config = dict(
    model='encoder-decoder audio transcriber',
    dataset='short read English sentences (LibriTTS-R)',
    train_examples=26041,
    noise_aug=0.01,
    n_mels=64,
    hop_length=160,
    input='mfcc',
    spec_augment=False,
    win_length=512,
    tokenizer='word',
    vocab_size=5132,
    encoder_arch='tc_resnet',
    encoder_norm='batchnorm',
    encoder_activation='hardswish',
    encoder_channel_attention='se',
    encoder_depths=[2, 3, 4, 2],
    encoder_kernel_size=11,
    encoder_stem='single',
    encoder_widths=[128, 128, 128, 128],
    fusion='prefix',
    label_smoothing=0.05,
    decoder_width=192,
    decoder_layers=8,
    decoder_norm='layernorm',
    decoder_norm_position='pre',
    decoder_activation='geglu',
    decoder_mlp_ratio=2.67,
    decoder_head_dim=16,
    decoder_fused_qkv=False,
    decoder_bias='all',
    decoder_qk_norm=False,
    decoder_parallel_block=False,
    decoder_inner_norm=False,
    decoder_positions='learned',
    decoder_prefix_bidirectional=True,
    decoder_connector='linear',
    decoder_tie_embeddings=True,
    init='kaiming_normal',
    residual_init='none',
    optimizer='ademamix',
    learning_rate=0.00065,
    beta1=0.85,
    beta2=0.999,
    eps=1e-06,
    beta3=0.9995,
    alpha=2,
    max_grad_norm=3.0,
    adaptive_grad_clip=0.05,
    max_steps=16100,
    batch_size=128,
    epochs=79.1,
    lr_schedule='step',
    warmup_steps=800,
    weight_decay=0.5,
)
Rows from block 2 of the text decoder of a small encoder-decoder audio transcriber, named by matrix and row number. Rows with one number belong to one neuron. Each number is 500 + 40 x the weight over its row's rms, rounded and kept within 0 to 999. All counts start at 0. Numbers have three digits each.
Before each neuron's rows are labels from the 100 texts, of 14976, where the neuron reaches its largest size: "fires on" is the input token at the peak. Only what is clearly more common there than usual is listed. The data: short read English sentences (LibriTTS-R).
# gate: MLP gate (decoder.blocks.2.mlp.gate.weight, 512x192), inputs 0-95
# fc1: MLP up (decoder.blocks.2.mlp.fc1.weight, 512x192), inputs 0-95
# fc2: MLP down (decoder.blocks.2.mlp.fc2.weight, 192x512, transposed), outputs 0-95

fires on: "is"; "must"; "because"
gate.41:538528492501550523484501413456519523490488487563512542486550519494514484544530501613526582473504472472531441521512593546477471470488485445448486463614457484501522466475448474469521453464478486497411553455528626431497503480472430494498444516499487482539510497481495501500533496483564509446
fc1.41:477473492568530514482526516554428521520535520530435485479512501498524498497442492503540443567449578459458527524462489542583529522525499525446481539513458491479407502516524520555517554509446480550434440503562519425535484460450464504527520509565453493532523600547496482447478552503503503495
fc2.41:489481491480524495496489506505487551433526478549500533515484561584482524491500500440522478519506489471504454487412522502482513483424531515455513503429431422523491523548529536514526514555464530477464495490504419537547484494546451475573520478464499588537514452472516566446525538581587455505

fires on: "is"; "and"
gate.304:437495598562492544514493432482538564583470548495449560523503521557503480456423519477500521495499509490460477557451547465513513463431373493503427482492546489507570532441582489464481489557505516582479526538531486429466552579493485566443500483521510537482494506562482476520515437515489528463
fc1.304:552513460464581536445424439523513532492500484469459504396520515468540546453547514514484566529430461546532531488526569436575502544498473473479501470505425479592513532522477537488474543583498450472542532518470446429464495578543509472485460493479490484518545506508487431477427455591501545479
fc2.304:491517486526476461429475524483447483531475508513427532457526412534490517491437441417459487552559500457483512471482419492502539480574532494472514554484468421490491554561442625551465507474564496560528467565466462481509489528597486513479569553592498552537483509510483495478567526546505521518

fires on: "then"; "now"
gate.37:500485452447471411493492507542560553552476576548477396518516458493545489480486541499505499468420483419500534520511543485468486489569511536436491529512550509509515492479447470483521548467465529589448514477515596515590497472479459478528474463530441502474508482452516558497449564528479542545
fc1.37:474489511497493476478512498492501521460563543471523452499506521503453513498468535565617551449526487577466500513454549468528507557491520421501472520534485482446508523560530512505423556521430473497543496522522480441469529527520476501544475488462497506458534488604569530520463507573486458477
fc2.37:553471510531512552492470529476593524457463474443562446528513506514484505497509498479512464592515470501505514463462534519490497500482501508507473592513441515541449522520521523565509518469508582474566526456444535515490553597469408569518533521513495475532498486506510501462502374483499439477

fires on: "is"; "was"
gate.23:550476534540562533497470459500517531513472474546400558526491513495528490467490509452420505550548461481523498444569457520479520543455462531531500496493450482507474520600497513494500493566511480492551502510382527517514519550511496445513492468540460532455476480496501532527460510510438481550
fc1.23:512549459511488493468478474483473487491562506533445516509508539467551505570482511508522498520512522494507529532495531533485546488504553587437501543477518616508502508523456573467507514469464422414568490482522543491440537500491435500486501489517473491472499456488486457379451553523455543484
fc2.23:527470527541535510530476494519507505502539420451497505500520544449491466480464491570533500440475535498537496460444464508505515502485524500455500540501493576619477451537552470472514544535519440432425533523558448499479506474526517505445483456456515551510488518526496537496560541423496456543

fires on: "would"; "has"
gate.334:519422486484520472448448432529455507482509519525492514479479486496419494507485454495576482558499461498561489468525586539523515451526435458517520533468510475486433475434529468554523554536479532485452519485452478603473513580463501499514463455524494515493544549457469505569437570599502567478
fc1.334:438437532494585489464436540534435501484472475529578576442525470479481539548471433525487499530515525497540500498508479526458555448542482553473519509420537553558530514517537493517418521439492482493499477466497499533540478434449483479469465579434510544442501469434515462495490499503484448505
fc2.334:500447493464538414493513484467480479479547500567451402533478472437560429415460415518521526484531473561535578549525445576498576559494579482451494513498556552550524482433451532433464478463485476561544546518516488579564517462470501518488466502439507573475463561496516444536502513472466529412

fires on: "<end>"
gate.486:476455518493538494551504483558473539534540507503527478554525444500557590452551575476484483481456526476532545467573488422455521540460464510461447549477499465475498465462501426503419495464552510534494565436520530465544511515592495520517512474453508485519454435553500588468502460527457476486
fc1.486:435529474521536507503479507515542515479556474488511460517530511405461517477574445569531469512400587473560452530518522503490600498523479510441544514514464514512493507546536376539482471458494526462537485480483520501483534494468543506535493547573523540482559520457448500475510450512534501553
fc2.486:477510543485460491561540551542472528441500549475550456476473512445508512469501459419440484454568564470519522508518519563521433493545532544461513459446448555462518559537532536488517510468597484460551470488439409545485496590557440494498542535458562493464526498569538518530478476507529514585

fires on: "is"; "don't"; "be"; "was"
gate.187:491450519501551525481514488577515470469493542503470506558511506578539498468524473518466515494422482508457438541499513587493486498466489529426487493446500431509522403522494511520477480505591474507478579538533549514503521532470478396521491463553559525474431540475512485473406538488465465507
fc1.187:509464453479509514518467592582450471546449498515484486402522468503477586489503527504502539533522498466495474438506512507459557437458498486538514553463490467510501438509590505521500471455583437463517551549578479504506502514453534459570454491490481508531473549551497466442456500523507529547
fc2.187:465543534524564468402525432485495510443468489543500497568517485478561556431489518400456503454512492534451484466510490437519482490523538467506426460521495363538521527511528503508517596501554533519480496464441483465595470430446490465501494524536560556569553500478537450411540502521479497520

fires on: "is"; "of"; "am"; "such"
gate.453:431530536462473455507515415482564477560474487485506493547544504477452563448510513478518563502501469583500491547489528490557522492448484474494504526543464515530517544527436564480557479434491462496477498496510533488452468519511412482552490471485445542501452517495500493482499576479493448550
fc1.453:517544508506485467505550478493449570493501471536495508454450545545498515559503478457480470454549435498511557443569428493505485554556540472474541490538467533503489488385534508567545528459472537444544504586527528454474516499504437530498505433506408516504472489488491538556507472488497483520
fc2.453:459477517479486426475488408451500503489542511552519557516524510523492533470526443446447490454519573472587470497483455456605494511536522479498509502531560548564477468494464548518460452564519546538479502582494474493514465489560561511418502465461420533487475508492538410509410451489528534481

fires on: "<end>"; "to"; "in"; "very"
gate.185:491386496450525517485529495477478516519469493584501448470507495522441520430570528498512566461436508461448482453551512542471499482501539501433476415466449481584457512533452439489482409467470526496468495528493559539561510530528521560511496512551474498494501442445499543517495474503503468525
fc1.185:498509527490503450539517419482557546463455471438501476451466473523502506520491483507478467523465497463509498529490504477533573579478531467507484542483469523519573533529467541498504520470448485529493420459522587406561510509436467511501483558446532470482461535471482463471481515514579433510
fc2.185:383526533483456467454496487452546536503466488509477507475497506468480465472471487555513507481544482548475485563517524468456475495493467508458517510453535526511555466482540504558539504537483547486500519493530506580498453496489493497543469522560544418530478539537497472539482492470553575529

fires on: "then"; "i'm"; "and"; "in"
gate.197:523535436381525500504476502509493515538416471503530490500548465457467523557522469550516572592573498532519452554558569473523529425393455547460523449462569493555503460548427452502509401524501471552468449528501507543470521493521513509498504509498500521504514478477495486514542508486474488462
fc1.197:470500488538513483461503609589458437530478563486586521494450468515493495444458508438453501423480490447555474500541487537511542463534495507482457498464502521498552503505493452562561513484558478536547494508517496449505507516539496565539405519509440442495481483534478552565550499547495478470
fc2.197:586462491546459493479583587496482518466530492480480477395474522482460533480517496545481443482470579483532469460572497524461472521527508564388556545519471498518413543544514487464544537504470472528497488422508518473528445525484520495490500559512524507502586498597448532500593524492517523551

fires on: "'"; "out"
gate.97:498490518520487435540495503473455499567559484516530562446443506547466517538449473506463519457547522512449507502497493497494444427510506466508475439596466467471488489528513481584508397427575522491453492495482580607539548462481480511475588405510529530466512486467543566527511553480498442512
fc1.97:491528431528485481518434560524475497492532480469570519557535428519542555451550507533503454497475532442527551449512535477506478515589488459490536480473570506547453494509495469458480466533508453460517441440500462493537480448540527539526460499477459514461473483476486509463551468554557565494
fc2.97:451520453505474497452520545517513422546478509541513505513496506504483496487495458593492492602449493480436408531502529518481523456471514468462495435533508495591495485521543512485468467499505511473505536521508459568514474536479439445508541556518529570483529556531434475464537491391530542494

fires on: "'"; "sir"; "out"
gate.411:551480398568471501471560496508479547453473537555527468502488474474471514554576549544507541496516485431496413511471442501500476408427441463504573546522500437447526506530448482495448474524528516447455516474500439526516567505505565529538533460444522505501506395567515576534515502514479448495
fc1.411:563555505448461467485518454477539462566472606478539504476497460509506527454538490484466428444437460427522506491523562487533449460529512455451516565425456497523551500587483559493520497566529508516481465490475508499487490545512522539526512448423504497511613397538459469459520454593566475455
fc2.411:491510533468457523484555475482442467476487467579470475477503477494523446528528456513542490466473432456541531502508484511565475542515468485559476499522488475495484504524430524452449581536466473536533444492509489530528485490512475541438520421450470448558535565500511579456445519475521446497

fires on: "with"; "like"; "have"; "had"
gate.156:512559544405474487535519551542549502478571538491474458501523532454475526415568593526505544490452503489520484564488563588527495429496470423521523429512456422517469469502403523487439503507512492491506511547516435571472539543561478518547477472515469523495545501493445401555498462537484473509
fc1.156:540502555501386437557501503534466508535531600431515515515505472534477479437534578499562491559510400504471445455450522542559573516478468447605442583475484457464561456446453450568547502524523531501456471552481555473465477528507514516507481529526523514539530504525433489455493527500481560524
fc2.156:496525535561546494494453463485541506455485470544497584497508516537515443473447460462486494514556470595470485507490504493422586560469454515444478523521509541508507489444430459529426564546512556524467524487439469482509510533489506492520595462520564525519495543538496531551535592428515477447

fires on: "is"
gate.457:513451522507539509518527481496437527530454496516484472472547420502510514497496511430421552457447454534517418497493576457492552478538524517455551431552526562504495473497510416503471518539469497483509561476521526488492496572445469478545500498530464524545466431463528444497513559478502517553
fc1.457:470509564458528418427504512564506462424460500544497526465491474481491579520517492517522456533478484486482496477621459410558498467438458461485461509471521540502543569482416526522510493523478445509481449485438464535523435489532487453490563526488503503470543483503583518494538514550446561483
fc2.457:495506537470464496524511485464520545500477522480441464484509520425495493524492533406513513438509545483474489545594509534434499509428503406515505522470493457460519542556533448493562502504517526577460550508510570536555452430531475574439468460479595483452443429459479521497523506442523490543

fires on: "'"; "my"
gate.506:465477487499573504425467581518458529514505457541543516449594408472510590463570593562599520484483544485506484532498457468480477508437432560502521453475474505520523580516470480428562464461527513495535518489464516435516538504598510513539493493461463552456469495450475479534489508446522436459
fc1.506:557515537511436428541533516540478496490463522505472490470493389478494530451517558499554441499498521426518513501539489539505469483537544488513500467485519470482574505510464500482542530489545527510480502480546511540559470440499544533572513489513506483524555449556490479621440501516475439492
fc2.506:493482502483554494493579486488486583526489484464427458489455503498419440542477484521536521486547486497575484459473508548559552474546471489516602583457483499592506477484459471415464542486490517496519491532443466557444536542444535455451569473475494440571501475459491521496480541426434517514

fires on: "with"
gate.64:529543468375504549520547479513493481414509468496476539540467520565484517507512557467447529464431536465516489470452564481449462541467512471496483499463538507480418464578456513518505485584458447567449457567519488489535511472535501558520465517467530490494496471479541444519516465476464568439
fc1.64:439522468480475543558498467476484534487573540445414451605547542453540560445486473548481610526501520476487570491481483537525489540498510452507406459515460519452512496518512518479543558462527508579525532506398504471451606442466470509535446488577479525470480554491481465468472452466520528551
fc2.64:451511510487438547556500523533527506509512568516556480489528486571514529454570500438501525459523451508459507473438477477391461548540521477476545511511455506505499482557542532488491462460471510508455563536503490534457533552438496449422542490495528510551418541472450483451559477483559549447

fires on: "<end>"; "'"
gate.279:476490596459466466484505497511422573555427565521463538514497527472554553448497559416493524520529452445501564488477488570473507476529459522510463504453479523365572554531441462428535463465576484568523463474520548471505533504511492521525546449500436478453491487423487518584581476476511584490
fc1.279:511467497484498530516433477392516517471515498486546456519534501442495579490471494530490472488586556509478426448527464531482476434514501460525532546530537596495476572523526517562416493459533432482483495503479449572430522534503573540457557496453496494484458533488482520555486384476488526497
fc2.279:529481478481508473550528433490473536526477589533491514538536484474538412517420526510551562587528520544469474460545538466460519424411469480479505523539459496586533500533498468505554521518428488502498544502465494524510493523487520483503537446506528435491497412521499533503563533445479583461