A small encoder-decoder audio transcriber, trained from scratch.
Training: ademamix at rate 0.00065, 16100 steps, batches of 128.
Data: trained on short read English sentences (LibriTTS-R), 26041 training examples, 79.1 epochs.
Rows from block 3 of the text decoder of a small encoder-decoder audio transcriber, named by matrix and row number. Rows with one number belong to one neuron. Each number is 50 + 12 x the weight over its row's rms, rounded and kept within 0 to 99. All counts start at 0.
After each neuron's rows are labels from the 100 texts, of 14976, where the neuron reaches its largest size: "tokens" is the input token at the peak. Only what is clearly more common there than usual is listed. The data: short read English sentences (LibriTTS-R).
# gate: MLP gate (decoder.blocks.3.mlp.gate.weight, 512x192), inputs 48-95
# fc1: MLP up (decoder.blocks.3.mlp.fc1.weight, 512x192), inputs 48-95
# fc2: MLP down (decoder.blocks.3.mlp.fc2.weight, 192x512, transposed), outputs 48-95

gate.320:47 50 55 56 60 68 46 66 37 50 64 56 44 43 50 23 61 69 40 47 64 37 41 39 21 31 42 42 53 42 54 58 59 39 60 62 50 45 69 43 55 52 43 63 46 45 36 64
fc1.320:53 65 54 19 52 65 66 67 46 56 53 40 52 33 61 55 30 66 49 59 50 29 67 53 45 45 41 56 49 63 50 56 35 44 27 50 62 43 51 57 45 44 52 51 55 50 54 36
fc2.320:57 38 74 42 52 49 27 29 40 28 50 47 53 40 59 31 45 45 65 36 47 43 49 44 56 54 38 43 56 45 42 40 61 39 25 50 30 46 56 50 39 52 24 65 61 48 59 37
tokens: "up"

gate.87:49 29 51 60 71 50 49 39 62 55 50 53 52 40 42 61 72 73 38 58 46 52 49 57 56 31 44 55 59 62 44 59 44 50 48 50 22 64 52 32 32 57 54 38 43 55 50 31
fc1.87:55 61 66 58 59 63 26 34 63 64 34 46 35 42 42 33 40 22 56 46 40 60 58 50 41 57 48 58 32 58 45 59 69 58 37 29 59 40 41 61 50 58 29 63 56 37 62 53
fc2.87:52 74 68 42 41 44 28 32 50 49 23 56 46 30 72 60 66 21 50 53 59 49 60 51 40 44 22 36 50 55 48 54 58 46 80 65 68 57 69 67 44 63 46 59 50 42 51 41
tokens: "the"

gate.434:53 42 55 22 63 53 41 52 44 54 49 31 55 28 56 52 45 58 49 55 62 34 59 57 55 35 45 41 48 64 45 45 34 46 48 55 65 74 36 45 44 29 54 50 65 46 36 49
fc1.434:43 52 41 85 80 47 26 63 46 51 34 36 66 51 62 50 54 56 62 54 62 57 41 52 64 62 43 44 43 39 50 40 65 43 68 49 50 41 51 57 54 35 40 41 45 39 61 33
fc2.434:45 44 52 56 47 44 33 34 33 53 53 58 48 61 35 51 39 39 48 38 56 64 55 50 49 52 63 42 45 54 38 52 39 61 31 56 65 40 59 46 58 52 61 63 26 77 44 64
tokens: "very"

gate.251:51 61 33 30 54 49 61 52 51 64 62 49 64 37 38 43 55 31 33 44 55 59 40 49 51 46 47 65 46 43 61 71 69 52 54 54 52 40 49 57 53 66 39 48 58 52 25 50
fc1.251:70 43 47 66 53 33 37 31 67 49 37 41 43 30 47 45 53 61 54 48 62 48 48 59 43 60 74 30 56 34 36 44 47 43 47 57 60 49 55 42 62 52 49 56 47 27 56 46
fc2.251:55 41 45 55 45 46 31 31 35 54 66 40 51 20 58 62 37 49 59 32 31 43 45 58 47 47 28 60 59 70 47 55 69 44 56 60 41 57 59 31 51 55 37 46 45 61 61 57
tokens: "and"; "you"

gate.143:30 65 53 55 38 66 53 48 56 41 48 52 56 52 21 44 50 56 48 44 58 76 29 41 48 54 43 52 29 45 41 45 49 64 32 37 38 55 44 41 65 54 52 54 45 52 57 71
fc1.143:78 50 39 42 52 65 33 54 50 30 63 59 51 36 73 46 43 50 66 77 31 41 47 44 52 51 51 37 51 65 35 60 62 72 43 33 53 40 38 55 40 45 40 40 67 56 55 49
fc2.143:51 61 44 42 62 55 66 38 08 68 64 54 69 47 56 59 45 55 53 37 64 65 57 46 52 37 70 55 47 53 51 56 47 58 40 44 56 30 52 49 60 39 26 28 41 55 68 45
tokens: "just"; "tell"

gate.410:59 61 59 58 84 42 79 50 46 55 47 35 56 43 65 46 51 44 44 36 45 35 41 68 49 51 55 42 75 51 36 52 51 35 52 52 44 44 42 57 56 46 53 50 71 53 59 48
fc1.410:60 40 49 45 42 73 47 36 51 67 48 47 52 55 40 68 43 35 43 46 34 46 36 55 46 39 54 11 56 41 51 48 49 42 33 63 50 77 65 49 38 31 28 47 58 43 44 37
fc2.410:63 61 60 60 38 40 36 48 60 30 57 49 43 37 49 62 69 40 51 40 49 31 25 46 43 49 61 46 49 46 48 73 55 55 61 33 63 63 74 78 31 56 40 31 58 39 52 32
tokens: "very"; "the"; "his"; "said"

gate.33:44 28 36 35 57 36 52 40 68 20 71 72 35 59 43 30 46 37 48 54 47 40 61 46 52 43 50 69 50 63 24 29 59 45 46 72 45 58 61 50 32 47 47 63 58 43 37 36
fc1.33:59 35 60 63 57 31 64 46 41 47 56 43 34 58 68 38 26 64 32 51 53 31 42 68 45 77 49 54 57 44 76 51 49 51 47 70 57 46 39 42 39 54 37 58 66 37 57 71
fc2.33:53 42 73 37 43 43 52 50 37 48 56 52 23 25 63 48 61 40 39 36 60 63 66 51 18 52 64 70 27 26 58 52 56 26 65 55 41 31 50 57 34 45 52 56 28 55 47 43
tokens: "take"

gate.113:23 59 64 42 50 31 54 64 43 47 60 70 25 49 48 28 70 55 33 53 76 25 59 71 48 53 40 64 30 49 49 54 68 44 59 48 34 44 57 54 37 58 71 46 36 62 27 58
fc1.113:25 47 12 43 50 48 56 40 51 52 66 52 40 50 34 33 56 48 52 63 45 45 70 17 57 64 49 35 50 45 48 62 52 37 75 57 48 51 68 55 43 48 55 62 61 62 53 56
fc2.113:51 49 52 26 46 42 73 71 34 48 49 35 60 57 57 73 39 39 55 34 32 49 84 69 58 50 62 64 51 63 53 59 43 45 58 46 74 39 68 61 59 53 51 40 14 53 40 52
tokens: "very"; "too"; "so"

gate.446:50 49 65 40 63 49 52 50 58 54 63 60 41 38 49 51 53 37 47 45 61 67 68 35 32 48 65 43 60 43 42 45 40 33 43 41 38 37 43 43 51 62 65 43 36 58 63 32
fc1.446:59 28 41 52 64 31 45 47 32 57 70 53 53 49 65 47 66 50 41 40 42 32 48 53 37 47 31 59 50 47 54 52 70 45 49 64 40 61 41 51 37 61 41 63 55 46 44 85
fc2.446:31 55 61 56 57 53 52 40 48 47 30 44 54 49 42 84 55 42 58 47 57 63 32 43 51 53 48 40 31 49 52 64 58 39 47 40 42 41 52 56 46 66 49 56 62 53 22 60
tokens: "very"; "jimmie"; "great"

gate.209:71 71 31 29 51 50 54 45 37 39 53 43 48 44 45 51 60 63 47 60 49 64 51 55 63 47 72 47 52 69 50 69 27 53 58 36 38 13 58 48 54 45 36 63 51 56 53 54
fc1.209:47 57 50 50 44 24 40 41 34 45 53 53 37 66 59 31 37 44 30 58 45 52 66 68 52 68 51 54 31 38 58 58 49 49 46 31 43 75 63 27 38 54 58 41 52 66 60 55
fc2.209:59 24 42 38 62 43 38 38 72 42 61 35 34 47 54 41 47 50 50 59 49 46 39 58 42 21 51 51 30 53 42 61 41 22 35 58 62 57 52 69 60 58 59 56 59 38 57 40
tokens: "there's"; "why"

gate.350:60 52 51 41 51 64 63 63 37 53 50 63 53 47 31 50 43 54 34 46 54 50 63 42 54 58 64 54 40 76 64 59 35 53 43 60 35 37 63 57 42 45 55 52 48 55 16 37
fc1.350:28 29 46 44 48 51 28 40 60 55 44 60 31 41 38 42 73 35 65 54 43 65 64 50 37 49 61 43 60 45 47 47 51 46 44 57 45 62 58 34 44 63 48 60 26 63 40 55
fc2.350:75 52 54 42 62 58 40 39 59 52 43 41 55 24 33 53 64 65 43 58 59 57 49 60 46 27 51 53 52 38 54 82 44 51 47 29 50 50 63 51 53 21 63 65 65 41 48 48
tokens: "just"; "see"

gate.169:39 50 57 44 53 44 35 36 52 49 58 67 66 63 44 39 64 55 55 43 44 53 63 71 49 52 38 46 37 53 55 45 47 61 48 40 47 54 42 48 37 55 43 54 39 35 30 45
fc1.169:49 45 55 42 55 41 60 32 50 50 60 70 48 48 59 67 52 28 59 54 68 75 54 56 72 35 43 58 58 66 66 35 34 58 44 71 44 53 42 70 47 48 38 81 46 35 48 29
fc2.169:41 47 50 46 64 57 69 41 48 49 54 56 38 60 66 31 54 51 50 36 65 75 46 74 48 81 71 47 48 54 26 54 30 58 58 48 55 43 33 37 60 55 55 56 51 41 34 56
tokens: "the"; "this"

gate.208:49 52 39 51 48 59 61 51 35 33 55 40 35 52 56 34 43 55 45 42 61 55 15 42 63 47 52 40 50 32 56 54 39 71 76 42 43 23 52 44 61 48 46 44 51 62 40 48
fc1.208:52 63 40 54 30 53 49 44 81 39 40 61 33 50 62 63 59 59 44 52 49 36 50 43 33 48 38 60 69 47 37 37 58 40 51 53 65 46 40 19 45 49 45 37 70 38 48 73
fc2.208:66 48 66 49 63 47 50 40 42 48 32 53 57 59 61 59 67 48 42 40 46 55 33 39 48 35 45 29 66 48 54 37 54 48 67 65 60 48 49 60 56 47 46 56 38 70 59 39
tokens: "and"; "the"; "of"

gate.30:50 72 46 47 52 68 69 69 56 29 45 47 39 42 48 43 87 52 47 53 55 48 63 49 28 45 79 68 77 30 47 49 44 39 37 67 47 31 56 52 62 72 76 47 30 59 63 39
fc1.30:68 43 42 67 65 44 61 52 56 23 53 43 30 40 47 37 58 35 39 61 59 56 69 65 53 55 49 70 41 34 18 39 63 59 40 42 38 68 57 62 43 57 46 69 34 54 42 37
fc2.30:55 67 30 38 62 15 43 53 53 60 46 36 51 37 64 49 49 67 41 38 42 48 68 61 49 51 48 47 18 52 64 55 31 59 53 54 40 65 63 36 75 59 31 41 48 41 50 70
tokens: "take"; "get"; "make"

gate.44:63 61 42 33 50 58 50 39 60 30 40 33 42 38 54 50 60 74 40 32 76 65 41 54 59 46 67 29 47 37 65 50 40 58 49 36 67 43 46 66 84 67 41 39 41 30 46 71
fc1.44:76 49 60 51 43 29 52 50 42 76 62 31 59 71 72 43 31 38 45 47 48 56 47 47 60 60 67 59 61 62 46 44 35 56 61 48 51 55 60 54 39 46 31 50 25 48 68 29
fc2.44:52 45 49 58 55 48 63 59 53 21 45 67 66 42 26 52 38 65 58 55 45 51 45 69 45 41 52 44 20 50 56 44 54 72 50 33 52 35 45 71 70 52 47 83 26 58 41 37
tokens: "up"; "a"; "the"; "'"

gate.402:54 64 47 55 35 55 80 71 61 56 75 35 45 46 63 49 54 58 42 47 24 41 43 52 58 37 50 64 51 61 64 39 56 47 74 63 72 45 52 68 48 43 45 45 68 62 45 63
fc1.402:45 50 46 44 45 65 67 44 54 44 43 49 60 46 80 39 45 78 52 49 45 62 57 51 36 63 39 24 47 51 55 69 32 52 63 54 51 26 39 56 37 41 70 31 64 33 69 74
fc2.402:56 60 50 34 33 44 58 47 38 39 65 64 35 51 54 46 45 49 41 52 71 66 56 31 43 44 47 33 55 44 61 64 44 40 30 39 39 51 69 41 28 34 72 58 62 40 54 61
tokens: "who"; "that"

gate.96:60 49 55 50 68 32 45 46 63 52 66 45 60 36 51 56 47 35 56 53 44 42 43 52 50 57 60 44 53 37 56 25 39 57 30 49 43 55 48 33 75 83 45 46 31 36 56 58
fc1.96:34 38 70 65 31 68 46 65 61 52 40 64 52 72 55 51 48 53 72 61 45 56 53 30 41 42 43 55 49 59 55 64 56 42 82 51 51 43 57 73 59 62 62 28 59 49 77 68
fc2.96:72 49 43 47 58 62 46 43 45 61 39 38 45 60 47 56 42 78 40 51 42 59 33 61 48 63 46 68 56 46 53 57 27 43 52 66 45 40 50 72 74 65 44 42 52 61 55 30
tokens: "the"; "a"; "very"

gate.46:57 73 32 48 43 43 58 47 59 46 40 45 47 36 37 66 49 43 43 45 35 68 75 55 63 51 43 55 63 34 44 50 74 27 36 43 51 43 54 60 54 53 43 70 75 47 48 38
fc1.46:65 60 46 51 43 58 57 53 35 25 60 49 52 39 41 56 56 47 64 52 57 67 48 61 41 54 49 62 40 56 55 59 68 40 47 44 40 48 43 48 53 58 38 75 53 33 67 44
fc2.46:23 51 44 53 42 45 57 56 35 60 45 47 57 78 29 57 43 35 50 47 48 36 58 52 48 51 55 51 40 40 36 58 48 39 52 46 39 56 67 83 76 49 37 45 41 38 47 59
tokens: "have"; "for"; "it"; "all"

gate.31:29 49 48 52 48 36 61 46 33 28 59 80 59 51 55 30 59 50 57 31 38 57 47 50 75 37 47 40 33 69 45 33 59 54 59 38 37 32 57 54 45 55 60 62 40 65 26 55
fc1.31:56 55 43 54 54 25 53 46 47 41 67 67 33 65 59 53 33 39 45 52 53 49 42 58 35 51 48 45 43 47 37 26 54 45 64 32 45 44 58 36 52 30 34 56 50 34 68 47
fc2.31:60 50 58 39 50 58 43 60 47 56 64 56 34 66 59 38 64 25 45 61 56 49 42 46 30 40 48 59 32 59 38 81 76 44 58 28 53 66 46 52 46 73 50 18 65 59 59 62
tokens: "and"; "the"; "had"; "his"